config = dict(
    arch='vit',
    image_size=48,
    norm_position='pre',
    activation='gelu',
    bias='all',
    parallel_block=False,
    inner_norm=False,
    patch_size=[8, 8],
    positions='rope',
    projector_out=512,
    beta1=0.95,
    steps=10000,
    batch_size=256,
    lr_schedule='wsd',
    warmup_steps=500,
)
Rows from block 6 of a small self-supervised image encoder, named by matrix and row number. Rows with one number belong to one neuron. Each number is 500 + 40 x the weight over its row's rms, rounded and kept within 0 to 999. All counts start at 0. Numbers have three digits each. After the name is the row's rms in percent of the matrix's.
After each neuron's rows are labels from the 100 images, of 14848, where the neuron reaches its highest value: "patch colour" is the nearest of a few named colours to the mean colour under the peak. Only what is clearly more common there than usual is listed. The data: aerial photos of the United States (SatlasPretrain).
# fc1: MLP up (model.blocks.6.mlp.fc1.weight, 768x192), inputs 0-191
# fc2: MLP down (model.blocks.6.mlp.fc2.weight, 192x768, transposed), outputs 0-191

fc1.456 132:489530507481473547521488518477481503484453512524525490499467527474542426442506464521552451523498553535460490483454595513418525521515509539543403473494494446526506581468461520535447504486532513506516463478544478476423464518599515531472556438536510471484476474534437556502523474519496459489518485488416525509552516440499493437553459474383498551519494502542546496500511547444509570466529490458459487454526467428474519474480516415511497517446561464533529479481604476513463477504563493554491494549465500497485467539549439536459451554391470535489554544530521498436474452459576499570
fc2.456 194:527557511558514517496531518468526458475443484448520448489426540512547490564439452527526535499498576490486490494544521482558544505503522550502554543553454482498573551484567478518467517365525478522469498525476554479575509469529409516576521510467543475527553540486570481454467531522576463470457489545446476594472530469504536384471477481477409525524454540453412494518473514443516477507553461499508548466521519531463501467526492561475545513522443469543580515549465505508389484528482495493530485499508519496449481477508538541590520487451532489533496537535495496562504474502531461512
patch colour: brown

fc1.581 116:547463444479563538499504498419571529405490460541538516511499528448492500494546486512503527550494495515469531495501547497495527475479486474515483433497513545502495488491496516527453419441481542501589477472473514412618525509491459507511432530507486447526447446467515510506505526481393544499483428456468545519534523535471449422541478482506480432387446413437431438519515496539515541517535450539523495492484471478412416463488520497473502529525541538484409532484517532501522527562515525569577536470466504509503482511532512568523578519490492522544519523467558509515436501494490556549
fc2.581 182:556493515492520533464531519495471428446495522468573447496488542491562577481528477503593530454563460476502558435501488512510526531516443489503483508489537512574513519423519511520465537488486427440488530511492468490544531548527505436447535436525506510469507488471517501568535475535507554504573442501563518465488479546454443443474520486457484409540547505484532499520513444466509506588472423493402501499455493521471462505484517428554551446525509446557464416441495427497613526516519508477467516481411426579529531544444483526503485560559491513525530513552538521517467510523515460513
patch colour: grey

fc1.274 127:548494450482495443455494494548538481495478502508516555495557537489451503513508492448541517547569525489505503484556456437468534456497488443493466449493462492527478437477495456502500513499521511409516552414530439472552488507434491511494524596512533435536561507463561481505495527528468514438500460526522478408449414467560459553460551500497460494474530530532478474507497481598425437496503545499523453614507503494527442487489497502531488492516506563485449548499450533460569527530429520532500511430504525575483484485474471454558527513535476419489403524516551467516544568513398480451
fc2.274 195:497546584476525501474485555475471450503445523572463413563476569528536439487522472485552491508514525544483453464470540535530503583494487532611520528571524488524538544539461514512477482476541542528507462456473536466438569494530488475543485523516484576482541504529489505467491516522558437552514498466461446467459474492454552428506481473440492575510452484491512484490530548451498491534569394537486554523515545504499503434543468555439534575442475510509536473492466510464405542495468487437494499491484529435486471490507499500499513529492487518519569566542493518596542422529606514456
patch colour: grey

fc1.453 117:528534481476542452503448557526509543470451470547551573559549547440499478478552426453524501494506511545436511511536473458508542482501500504563449500496508524481549533523503474543457382542480564489513504448524452419589545448614524486430518512487506497418461469489556471458518528486475432522473456464514455458538475482458433522517503463501523490524468447515430456470546526537532531429551476533518482492468468564459448449460514486494440548470476572491490500510494520493442456510500400526470498408445484512520451490483428471539513548458513524500512534558554446505446474540483485467
fc2.453 100:532560501469533456482529521509540546450487463615502532551474528516519452505557526421491558510475488484481539462517486419477545469506515473465481485499472485419528524537488491517444472455460563449525559436540527467475463538407468472496473474621476596496474462516493491486530505509500516542461495541493524515460471484542429450533429521472457488479440488508515431536513546512480487509574543510485470556435505522476488454529541515532506498493506553503493430565516489372500543569480499551566519545572482534499534474496494496531494528526483476591575439526567530507504435514427538483
patch colour: grey

fc1.256 122:516445505458502535543497475491465500443482517519492536482476531449494510409541440517551441493496547555473526507467583492473553559517523481551461455549553496503473512490482509573480474551513502501496504474518533474459520491535538505435471462534534463474425455527443538494536509463507440515491430467443523508576526519453505521573513477398507468512480487506486512490480492460535489471530486469486510428487472455435494468437558517518521531465498450498443530442560525562504433485587458542558523564454466524479477539553485540498503533314468537488550533520482565452455471435560503555
fc2.256 187:506515534555558510468533502466456461483511458429531478501470507505503487594472455470518496523467510433500519488538472486515541516560540567510518555516408412467553531522506522570433508375581488463470526449509554492486490479565480488566513499505448537486569550517472494430447546504573451528495509545452441539481486432449558425454515484466442485480441503544512464470440534543435498481505479547454555458488507517563502465528471567517499497475478422545560520534466475492452511513438492499513407524517538492469475490446457577568531516464571463496475494518521538510483480538478512533
patch colour: brown

fc1.695 151:519560540480488510527519488473429497461448476514468480482531563514482516492532469474572443474513519581502477549537468508545476466526534526536430536542468467523485510530435501535521431531466484497455527490462535502505489507487509519510487535552463584411500490544479461467477512434556388493536508445485469524557536481524513478511498455399567473529394567464500514497505476524476400512514489559519482503526545513492497482446571514602481581413419459498444521517501512458481468497490404436464465535449542490533419549503464511505507502439498507458494552493512530595517493467456510532
fc2.695 248:438518589520468480525482494553484527536553514507520543504589503510544481528595521524460484549545521449560556546495466518416491549462470505476455519492522504544522512600467465533492491499562467493476559487545530538521450509541572490401450496512496531474464526585411488448487522533469484522522557516490489540481485507497494521510490473496442445489552464527534474530469465615555426532532508419476427511480504548573460449433511538600457490468461499474420482484521496617565506480516474446429451526540497521511475477505521482478466551510523490509539514495484533504542508504510460469
patch colour: brown

fc1.415 123:547555469547493531471509526579477602540416518604537506550518511506490453493571423485518449506554553544474551480494456476543512561509505514536486447490487494587533520466482482550494474516501639433548515441570494452444541500562528473478551479486503433500536509515521473506557513485469456514527478535500432455491439450433473582430490469456469532492517538483491471443531496544502528461578563513496486540520463551436495431450517475461508520476469500547495502527509527527466488507528489481426528517534496540486478479489371476468464508476464513469484541543516412522483493522502482508
fc2.415 063:557508485468443485476546477437546479540478518566500469562548528491498448532542503524518491490500611443483508515491524549556543518508542469469559520504485515510459501562520497481487553460489521455624490442542511455567522521406455518525444503537439487604468556464494543506536482513502541544499452461490512538536525487518478435414475487507431451469486503548527450438455502518422503531607472544452471544561451460502536426524472516464508464513475456559527575561493477512544599512479492523498495474562531516496482522504548488436516528523496484526530417478471475493531460523459526442
patch colour: grey

fc1.259 118:485593489521504525498460553485496530446434419558532506561546563534529468527555470463465452510480600597447535513510481461493524493446496495529517531490425520492540510570509521503462410467456535448504500484560499460512523539514507445467529521503489547428506541510555440456525515475480507475487553482509465519543489513439450506478429430433545510495491568453463431540602559547503467454561548513493440527524545533509512451457488532501491530514438520560524453529542465500470516468529458465454498555542501493522520545566518481551464539506450517458526516449539471577404517535517541507
fc2.259 067:463519500514475465536522518464493509444477430536501481513436480545521445464511483501512512520458603428566429450438546499529544505488438518513515572524471475437486491466534529493458575523470496469601499430582478525537503544455500500472511475531525547531488474503486469500512424525507541520477527447463570512454492485521525385552508497500460533489488536502500476552524545459522492509541494512428484561490435437521566451611554534386489488487495473511544465529519538471463420515522466518558503530518485498477497569467509527577464537522458543579554527498526547485516424564516504488
patch colour: brown

fc1.316 143:510516607401519565535413468538481510489507506523474536514536543379521455512526424488479441488526516591448526574456449465503496515509485442518531482491517524524504466552523441458519438507503535517430493509508542486458521483470553572469448519428520421480487470553459535437497562519480482506559466509547473506540449500477469497432474565505501587567526465475479502571542492507494452503536495488529469502519553476487450467508465555405498540438458565523534538506488500546466512515574533494426535462555535488505514521459562443519486448438575480467468496503549460505497485488517519480
fc2.316 167:489509525520497498507507493507532553543517459421490477508479513564436455560438454486522527527596478453547458521544438493515475490551505557494474498523466514454579507433479568572501479502506497531447473489483517481527499448571520526484485499532583488496458562451565490490445474456524520509480538522526453453497496491452546576443446430560484474572500472496499512479485561491499537493493476541532436499514436549530486474522532543499528544459494489434476530468522453486544512404403483463409516444484561502487481485466441544560518478453555451512459435566384438493535508455465469463
patch colour: brown

fc1.487 103:517546526563507564524535510467467539444468542585554482539476507424503467499564487494481514551502613518489554453496494495515527556466478493521479496496485481499548478463475473518452521458472589442514474459586494462408460552509459481517510501479511466531525516570542520511548522488481497454522542566465452517443488459524516505489449563478492557468458515345535445525545543527505456446561579504479495593539491567457479453531530452427483495488528488589513492523538482453431481511548494474524553547538477527470467510571462519516466499512484539508526540496532487512456451548531571496
fc2.487 105:516437573487504448435464427560558489489574468491531469551437517460532460435546492614563478465507535509466482520450506484499555511496495482445566511541521546527479483498515479476509499480526522444517524506479548526542460531440495529501459549436514449508490459486472518513519411524502488465562426430477552504511521573532502441560514440545469477501516504583466512490398481478467505525521466399438554496536566464473532455428498505505543498518541508488483501503503531515500471512549520627519509484466483464492516390493575502485515493488494502457590487547488545516516473452507430490
patch colour: grey

fc1.728 125:508477495543486478480555506516509580538500501563558483528500510469523494553511507531536492491528498519516522529477505507486478443518519466568554570478508556490503510531526529442544481495395562497454479481477498502465457454489548593514483504499434521541557580468494484487522514531548532542540501502566533529513450536571470376477495535548508534526439448456569484512531506486445542484546528511484447569609500469471500456586465432552469551536469543565589483542422438450475490486486535510490491493543482527485538375461551495518519505494532483528543481432575482500442483497515542499
fc2.728 214:566541469470551512509440526586506463477546530567533469417516512546536497516483476489538458469498526512471550571545493525553530472497489487491471417518493441504496532554561456458469501441565488564515574514515497550464477589487507516481506413523567488425453424601543487462438529599470499499472441524527392481541566429477469512536489487452484499521532491510470567511477493545478515439542515464462493500435511529496516477453512514501559443515527512470509444520556491509543459533545488543547459530559478505512526518466497483440509507423499436475540467564535524527524560532529465464
patch colour: grey

fc1.560 101:478512478546494528529516518485484538435439505561508458538569523524511497478607498476477455489478599587481518499549482522487512481427531569539500579490432499504507499477478546532474412472439526477517473505572453483541476560536491465473590558524417604436538557540477488475531471441438467532529556502495499564561507533462528515506427509435552502493460541484537478443553550483541472511566525487472491494493570531514479456504523542551486511556447466572492439522486464487542541494458489499494461518500553497535521464570496458542445503507483533471527502452482534564446543471461561496
fc2.560 076:452465510487493448411500566487526475523456477417433498540473530548491465437428492467462514505501548490566438406518515439511498480500417508515523522566503488459464455447519491479511563506512460435519504463505526493517523469509491430507511537438460557501504471418528501491519502500537537506485504482537512391378475535529504469528540492526511548508509473511472501516463506513499490470485510502464529567549430470576509515589543493433399493531516543545455498476508563469514490505445523531581488484484513499508511491416455483483517515560419482575547514523496424492506413584458503459
patch colour: brown

fc1.23 156:479418484508472475527515496453500484469472524510513493542470559531486491466555496487490518481496490539539550545455565506422489518518567520519556535478560517483532445548516518510526456574429496503521462479521513501518489489476514542443476453574496489568489594520515483482571555401478473588489536526496593517547461557461451494498499473518551496538340453503550427442510542462484555478520493497529426506575501555468498478513553427527511558477486530482565486468473503475491556463552481508441465509466533575510537496523486483525519506502510540498543479501516527502444420423441567539
fc2.23 245:596533512500556478482426477497477484488541414469501492491476431490602490551492517503485504480493530485406435466483491482488500511482471446482453476529471532501473570501510460464484517500607505495495507593422531535518510519531466473523480495480554494440526440524488500510405447595515517447528467524531419518538513450525534494502446478528488568434593504488494525595561448505468437522452458507485582468487499469500561642516432501493495448566490481528489499514543514540481522550498550507488512529556477438515506506485475531493500509470488473511538478520488506546586496556539458495
patch colour: grey

fc1.110 163:513548466432568544506453538441532550499484521524416456495442483464441483449522477525514495449437471482507527498466491503583511512503488501468548511490494487584516595506487490528465491443467548527518523471499530435456450544452470439554461492468522436523473455571577465486523466432440543501471472429520537465449520529476436479459461502513565477464479525472484512526500558544551515507507501490544563526401469466440507502414526489482525512458511477496388470503598542432544487494543483441507588484585493472533438524523503540475507487526468568457487513516495437515538507544487539533
fc2.110 222:496474474524432422516532502588485505520516538546553486564552488531559506495541483470416491507509561530490451470474504461397552436497509467543453502470466551434505483496541501452509486562486472414467492435507489538527521444491521560462520489520519479452485508386463576504502523511496489483506495548443486503559486468556471527510517519509478494564498488517505416466523475474460508478632507501469421480602489484526466344519486471496484461534506510510587448497519490536493503502453511472521480534470533525544602498466545428527481537490489500503472502516540547468493548473530452502
patch colour: grey

fc1.641 136:510577526555540549498494507416442484527531515524515490507510537474563525544480511536605507442521515530409457492488428553515478521509482507537496483525439532484554504421419548485462482474521494483444458521459505467498472544519443601550507478543463562440512451511492557500472439560536535500540443476498480539615545469505548482495478538531522504483494518389521524499515454501397467474519485570467516482531501454457497480569481496515500495518508474548504468547517426412546478557492522493536511469505502463559523531501457551413514540431552484464548499493502461539505472567520562522
fc2.641 204:498425502410496452462531448559517560433469493486477541549513484470476451495522469429420498562500527522535480483534555455438527504498535499508518536500548467531477521598582472496542475491492532500518531456516466511527510445453533444440501530480513443539528549498492457526532558454487435483478536490508467483446399499496484473458513482449496513542442512585468468482505571527575504516514479459531475494534580578563499526415476582484510529428471532449488580453526545549420530447509490546463491509493534558469496445542521453634478468522527513499483512513507547518488487480476501500
patch colour: brown

fc1.135 160:559591512464493554439516484499524510530424509504496512453470483437474501493480440515534522555577529522447548525499511501515506529540506504565512531515543465639486426516537500535473480499507527517530486501510548480509503462391455514459558418534545501531467491518534452529508546510501501470492475527537512462506504454501505452481536439509438547506535600581536539452578494477494494509513494457531533512460518489517527492466501490495530556439437464548494430443505541560443561466565500518417484537498448481471432545537482525476494487430453491540430556533485464475449443532527415578
fc2.135 236:510475503572535515504473449435424390471547545368507489481491472547478539503438503458506489465459538423549486459505523537485505514509456492489485424554505468446495562488447500535525579519561452448509434479497529536481532521540486498559472486529470465471498479535514488494477524527521501505497491496438486467503487540492513525564545497456521472461507472405484518543453463518476483519305483516452548521525491554494497660493561534513536463524477420469503508482525482428499455507539482473518493527498494543512541492467453517516539563501557507481530474486473501519536490541499529508
patch colour: brown

fc1.25 118:547494466508496497454562510446494549522488528538487517490511482550517539530495520500505532493547500501485469495491554543511468489485510478619558465504548554568508503418500443470521500524429514439515447450468485502616464354388447567468512465533478443554491482463532482532518500498488492435497463474453513519571437538537499492502527473528460465477440527465487488492516465460482425541527466509485463540558552485464513461506581537461557547515435485489520525468491500515409435486518518525526542541472504541501562413546586500487549531470515528603458491480480515521522508527528507543
fc2.25 180:463476510531489507472482521602569520517509493548542500544554497499474541435517555536510483505484445562474544520521439483557522403510464447488547458436516503484481512402512542479492470527482520562454473500480451523529486509492548569497505534480449540503545528476494514533531499536531557496508479509561518479483472507526451494515484496545513485568553436517507497540489489454442599425511511586466492511527474488519509451589481430511378467500530549532587474542418456451541491520454531516507545462519476509526547471414439443486504485575497459499483396467524445470465456509495486431
patch colour: grey

fc1.418 162:472483476508517544514484472426458595387509558563527510510455484483486487489591485496459487463455530511503518478545496558493510524428569530491497460454466499484520528476490509559498507508438555505474444494550442496488442543542494504509523414504504419529515543560519453501511528434409442521526521543490451517481495480497483509458431564425531565470425494447482499559559567519561466519528568486489519544490523526463470491491575475480436488521466454569477466453518489431468540500508464484467518519552515516487473457563489455548432459511487582462446507487485484602505507464501587498
fc2.418 251:486474560513485440446519428527497420562534455437547464585504564485509454492482525532532534506500451495468459592459464479480559503550582528452579498518504518481457478468541469495504493538557448476502524473452542504523555487482509566447494505484490494474509466409472566480476486520499484490502464501476498439501528522472536477514547444564418505493513513592524452453455479481415530492478449450494501474575477439591512483526448474474505500461531547449496496502491546557524466532504567528503449450414541453481498443481501493472593532463482458505527529624481500440482488470512445525
patch colour: grey

fc1.14 170:574499542465495525510422549483470493390465531531528408568498583514502410528556537434497466476492533524514487506523490500544502463488519495499485521485471529449485530511471504480488468461471514437536525462524524446491477551534474494549548557526457493503568508548451470433504509503443500505529498495466532521548452475490487475456460522507564584481449441502540404476561533490433426513526490579507410535567491448496479475516479455529420532485501558485519455557507427413460545571445509460429484455544566523542502495486452503528508521533456505487531528469566480563521460478466529525
fc2.14 246:477495474552538525514583464490514522546520439469502543458426435511524575542411531578531556527501470435479523476515487548539484596489446496539418467507524512490463523419489517535508564501478509543487541481430480519537457448529478517525485478507568492566507474452523515540502487541477476530529518546523500488529494508523534507570523472473443418471519520455499554560409469505575511446384481508485544507507455545483532604507540497497529476538491442547531536469479503522503403485511521458552508515475413518424479508520497568490525528452500517586527533491503531478446495528564550508
patch colour: brown

fc1.689 113:463556563475513584469505503504547590479504528606514491535503534432524477446566453477559512567510607565490503552488428512567513533453497456591542516540506467508465414519454537545436417462464545491493492485542532497482515523458520481435489547570501487474465531549514483438530534468464506530502494582484485498501515511473495501553459490520451486569409549539547491456565556511494436564588567515470486544511515548484487439499558515468485575488499495554496519477507493430503486470479481472494528522466496499522506438492486486534520523471467509564528555522535508519433471535509567479
fc2.689 064:421443546488521519412459479491510453465494450530404574527464553519455526434534509507511521454440514594515508465536478534452544561490471450472557471500517534497458534411526482522483482547446459462541506476536510487544479532508478512485531555457523532540478469471522499574553488436490490524514429425565502465489500550490497473571547494516537494508510444524506548471427484487504530479546535506446558496519494502507497452513527500509424461501468476554471529438431545469529514513511507639574524469507463506504512489510423397394508489517464489486512480556470477503490423523483529437
patch colour: grey

fc1.279 106:495527518524575512505515480495549596481510496554547526580523544437470509480549505529552510542514495511438522499544533504513538436518466496556469528497494507457474499498504510518501351483501601503563556450475507400566509464526464551433476510479515476482472434464523561432489510477523502474482443451533504485487533504484477460594501505490513465479448474484507438513468517495509527437556452544539509491535453545465442439538505505520431574520542583494503533503519520432505406538523464546593545452450533517485444494497462483520574540460505506523474533511569464455437453508522493480
fc2.279 105:525527555437510494499479480460441431416461502540471525496537564481483525485527496411557545414472506465512507458551502574494546494511482493470471467534429462503476548464494544556456507488464438433466491477566511478460498556382476528505510474602445461479498463563527451502495542506514528538506502527544550489479498477496454418499526564509478485513488526433498507473554485451474449579520476507459483578471553498488501476447527466566565452485477492511424473512494467409510556565472499502502489466498485544491483435489466439481494533548554437546518450551507576544540497537435475444
patch colour: grey

fc1.293 161:498447463382458466501575508571533462552437499494535512510542571502587477445499495512517480522559595522488415477528510503494558504483521476502453449559476508469467491537529531449532510495532458391502494460533494530429514473521515501509494561481529435449464500409474545495551460565537484462493459506463430504504503464507489514534512500506458453563514502567475467379483503467513545490511469510415439493561506475497473469566483479455538467527573556471527572477515440512479525509447487541546530488439555548546516460477508456521516579481539452532479507506501546506511544423516506482
fc2.293 251:453546546513554521506434516504504577412535488615471469511486480499478499497601560501451516449464464502485534522460518481479519415493444522492493525439500492500460542462505505556474447502452566511552516478488487476559482506438479519446483435489487455530503482514516453485424561480464512508526545518495543487462525523546465446491511509509512543454489517492500520573560481511526488553621531438532517496478527443523492397405510512521505542493404533537469456481534603457482509539517487426468513552568521471465457528485519445462480446498441556493449571566546487522536478521486479502
patch colour: grey

fc1.367 146:541506550486571471455457416541566480422537448497545525524488512453507475513491490468566517561500530497451482498633439411492557468468498458492415457510442462455505479487482460507431509408537513467461553488485463487501443554506435457517516592448576478465555439471531504496470488550492500433487449493497482430463501428555502539525502479483502511482521527495429509555499499598471430479493517489487505560456508477530491503494479505494492483475577526494440489510512498415523477540485502574508509474511476494480419534480430507552501492491471408490461542522546480522515546535449485455
fc2.367 209:499533482563490526487513545494487462560486448523590480499499511547551485491507497564511477468475472557502514492430490529517511580508518495568497518479568534539513577522512485486571529588508545583497448525444556546487563493588537530523502450512467469509483540493408519480490520535493469587494519510500467505516515517492514440551466502455469605530486402472569523518527501448544566513523446534498538483533494495429532495574547470468513536467455512540602497496453491579445490506532495458475474520447502448475534485471513551427535465438480584498582501515531490537470468437565519495
patch colour: brown

fc1.602 127:490506485477552559448526395479491569485462476563581540544491515396497533479534476518553553517517511548397582501549476422479512483508513506592463433463554497550520476455473522544490457473459592490474530474490509448506504449508451536459524513518535467449446443458555518515548541451467424468518454488536531495521482508498473462554468479461449512483486550450470484513543512534539497459553515484524510507486511537454460453457497561551460565500497481602436514451503522519509501509550519592504486539459436502473420511545446482501487494429467463502479525506542480538412459488502506531
fc2.602 097:437519511530534477511507517590499499447481493456579535532568546480543530509560497475435477479461476483558511488553428453569532443495498450473483576430515551452498496482547523489512420505432456459495596474521480546540501489549511410488561499485544515497479553452496484500534503460477505483460480569517545560477522517473446460524479546468521399525495434528464430557580525560569490511531542502491420488458521585495498508468477520538471488524446565463534449565507519492521492473411499427528499490494469536514543486524527441574500511537440477503459543484552554479504529477504483453
patch colour: grey

fc1.380 116:491559537507510572488498489488518588485507571613500482526498530398484472463562445448583476546518590546482512548510460546555528527462514481561571504533457450531473431493418508532438448466470561492503486467537514471478508524474498513410521500546489481478468541555509477442527532465461491513507488568508489473518509516502475468524446515474498500537431546530548488451538561507462415545588560484494502544504531546483508436486571464484474561515523488562490477476545480403557464519483443474484549513499503504511479413502472470546502545472490516548538557534543481533445464546491541466
fc2.380 040:397458535492522536424445492491511398481505474474416550505497582517459556445500477497535503461392501586549457490534465524433532552495451457462520445512508518484446506409542487507483481590490423513531448446532497498539493526502489514512504533500529493505486474451540503540539471422482522514505454459574504434499502538499447485587551511513545513541526450538507563499469486501528529502533495509472556473484480493491492447518578482478439466505468478518485528449448530461543519491511506570543532435472499531544543525471423419412507500517478500492475471527476420514471413539472548476
patch colour: grey

fc1.31 147:468523499432473495545540435529507505500469482507516552505524542518512514460504531496484503525586576524511477510531469445564463489505476491522426462538532501417473446512481550465543475574487469377560558456532487539534505402469523525446514527542553503422427435436505478464491535483570500416485522520512448528508461468513468554546521465515519443541495589529516488442511493511487420508524519525494397525542484544504473461557562555501516538535513546487496533463473514486513417480472425499501507504449514572526527521531475390525525552487488436569451537490495532503519489447478481483
fc2.31 253:466458496530441444532470491577521512464514483524493528559523501538508475452545523512439502506545516542527457460483525481396497466482537537480533527487540535506538463476557522471543476591500478460461543471507480546562570461433544534447491515505469505523557496445439521610541531510525470477479425531477498508508454520481479529517454533419531467548511521520443429580525521420497474535533487542514463503565548548518465429445521590473461507511489552480504525460488469551516574544462501482540481538481507509490563426574507411551493476532470503523486519533548510526501518415592506425
patch colour: grey

fc1.210 125:531516539466528512443537478528519480476469557510500503516474563453615462471524504481523549597552698532452524468561430460512537512472496482515505440529539481536497490414491503471441510458510508365496515502570529504449427524463480507466588508501554448453489493479521494458528510554509476474526496515473435514452426449524479444505497523506420537529511488557512485508550506513484441509514507453412477562498509483498449486579507494437514499472528534517454474523486509457493508536497536517456526465541502521487491464456469472523459532507501420544488522526548522530544450521474508486
fc2.210 222:409568547501538581508522550491496451505549516515489504508522536473565534503572488474410546467417507558480550479487560481488509463436455508528478492465584458471470508513470506519477449487502520516581479510506541533539524541496462498481446466571491501455431495522507490462494577565467455539515591497449443555468496544480496516561508534468480545496510450528523457500504487543586517448527491474461505492499484524515436480476528556457470558502420532512598517519523535505481461537555496460450503583525526450522501566439469469401508507560466572475510489482559545566486432533529522534
patch colour: brown

fc1.190 143:500567482527548565424518538501509535565481436521527576479553506523503542513485492555528497519500497500442513503614404498578506517508471428538504493483449579504444558414492561484508506409452534491447538475476494467477477451521443533562533532421502473485526464406562517498492477524536549470515482461574441497502526470499482494509513466518478478451517525445532505557533512513483516464525555556491512533481444523452516475552480559483473504545443514574507516537442485468515529477434480544564581528537467509542509463534514522459516493460469417512404477444476454524448525554507508464
fc2.190 155:545531510511464492524464526551458432509471517439561448490597590479524493541497547515527506443490544512494540591470456528519539529520487473463471478517489489459445496502541485496445500488500424533507545566587510469510511534453512539491505499548515496487476465574501514450516498535500514517493458568517504578562590452493445427545476505498408511517519545511509529460518431488458474484571551482499481422493486518454507507445456504552508458506511505555525588590533521591536451536515474504544487558521481554482500520475521472450486555376465490540567447530506517497455444569529527483
patch colour: grey

fc1.55 089:478505539496505568511507503496494592437497555613490496559478528462503475448598475503541520528502643585486508499494473560548526524447488490570531508531467501489490457429463566535425413470439553497533473503565455476500493553491513506463524492553467511486496548546465487493562514458489492541531521565505485534514541504451522515541446503524499501550433534482549500456583564464508501521590574537461494545529477539487474443582529476481420531526514486586522490482483479436480499490458502476491557525514510495535488468513445476515473506479473554540517514492495509504428448558527571488
fc2.55 101:438474574429542513423473468467508436468489489491436572510467603483510496482421535532492551440509504543455482497537457533485517530517484486446587502532536514489465525418532502507522516537474423429474534444523549525536458501415478485497511501526517492534471428429513476545558495484514514571532423464572545430461475535509470465551538522532481512501501476552485536480476498497504500527511504476442523542537502512514485488457533548533436489482439532546457521464497557455530507567528514568584548472492472472524493537505475421412525469470484463502529512581524415511488403522463534454
patch colour: grey

fc1.173 154:432489479469551446486481514555584588492518494506492593587526479535522544494520499522480553566517494503487448456536448471525522511431485465517470527480527526448507553432502503483489459506444504502503522494500430532497464442485533427465554582457607502456508437464544540553550469456459467482498508495559486447424495527492496522593422467509507436525488475518479485507494585509571545481506484512479501503434548583466496495481474527420461494490561513489461513454514501502538491423473482539515565488458402477518513487484506430536482507505512481551459496494470522496497477543535520368
fc2.173 224:544534532518425543547504527415486369525469487495503440485490600449480466489484515476546483432431501526542540571435514554478468531529512529502486540506473488524472432547485505517477552478513474519521489512515602470490513587450494595582460483551413477509435500521451477427451518528510523532464511515459509570556534478529503422468550551493456543500448541463535493439517452489442477520504485510518488521556484448483494458526494456550542510483502488571530533540458510496500504592449470486515470500481575502495478512531548572451522515487491529453505573485560502538458525468486535557
patch colour: grey

fc1.343 128:546455510589476488481512495505487577473500559591585506534471503493515461433531469469542430522528579533463517539503495491535539571435543452557571511485519518497503421470487458486476467481479559458477478468518560502460455460485526531440594434451508462479481557540467450472550530546498479482497470563488522462515445520512451514474516531469495446526486480539458509515560508517477414500563596444471476560545524563443511451521561414522433525492501489539512420456476481481500456518534474491469507500526458509506543417481517460588484550463441503519466579508505496550467508515502469471
fc2.343 053:430541495533511528482534481416482527470494499575495511539580526535511528504606498512479536470387465510581511477505508495396526503469517451472510517465524510481473568485510503507448423527441561476624478440519459507534491556479506469459491526495515538520511496455507514500517472413425496482505469431487549514515446512524432482494437524506559521496485558537561445473508520513476474516593446496511503538493567532472461486509543465370493511490519498478514515539496482467596502502507469547490478525523496523524498571463508423565498512516520524444466417484499563521472518477446575479
patch colour: grey

fc1.80 139:499474542428501484518430551566441610468468503527524532485551477556516470426526535505473451514515481474525485520459491523553526519515523480533515513489505508536495520547501519561474449515529536480561528439537511489489566427496529408466458466519498519555474517551441471548552504483438506475481491585510557508481473481432449535501501468541400463473524500556469430474546540505515499564526537447492444472400437492528573471465486567536498496486513512460469451463579523591531582445492496463487484485517456517486457492472509500497477583505456515587510518501468562443541493496530410531
fc2.80 197:518478558458456600531522464466491434529514543419498477493441572503479485466466499518509501512449510611470537534474492541534444530492464504515484521537575479446455463513498533466540546535505488581440445548462563525425471565459481567587450511537495525477492464504481494419498547496506472545516523488487473537519497541525573507518552534513513555544470522511527607525500488505542461444443465562546580517600485480483480605536534542486468556466508487568510490483448481453439469524515506419469504487496543484549511491476494530544527456484507518482502496430506523560445476466550533512
patch colour: pink; white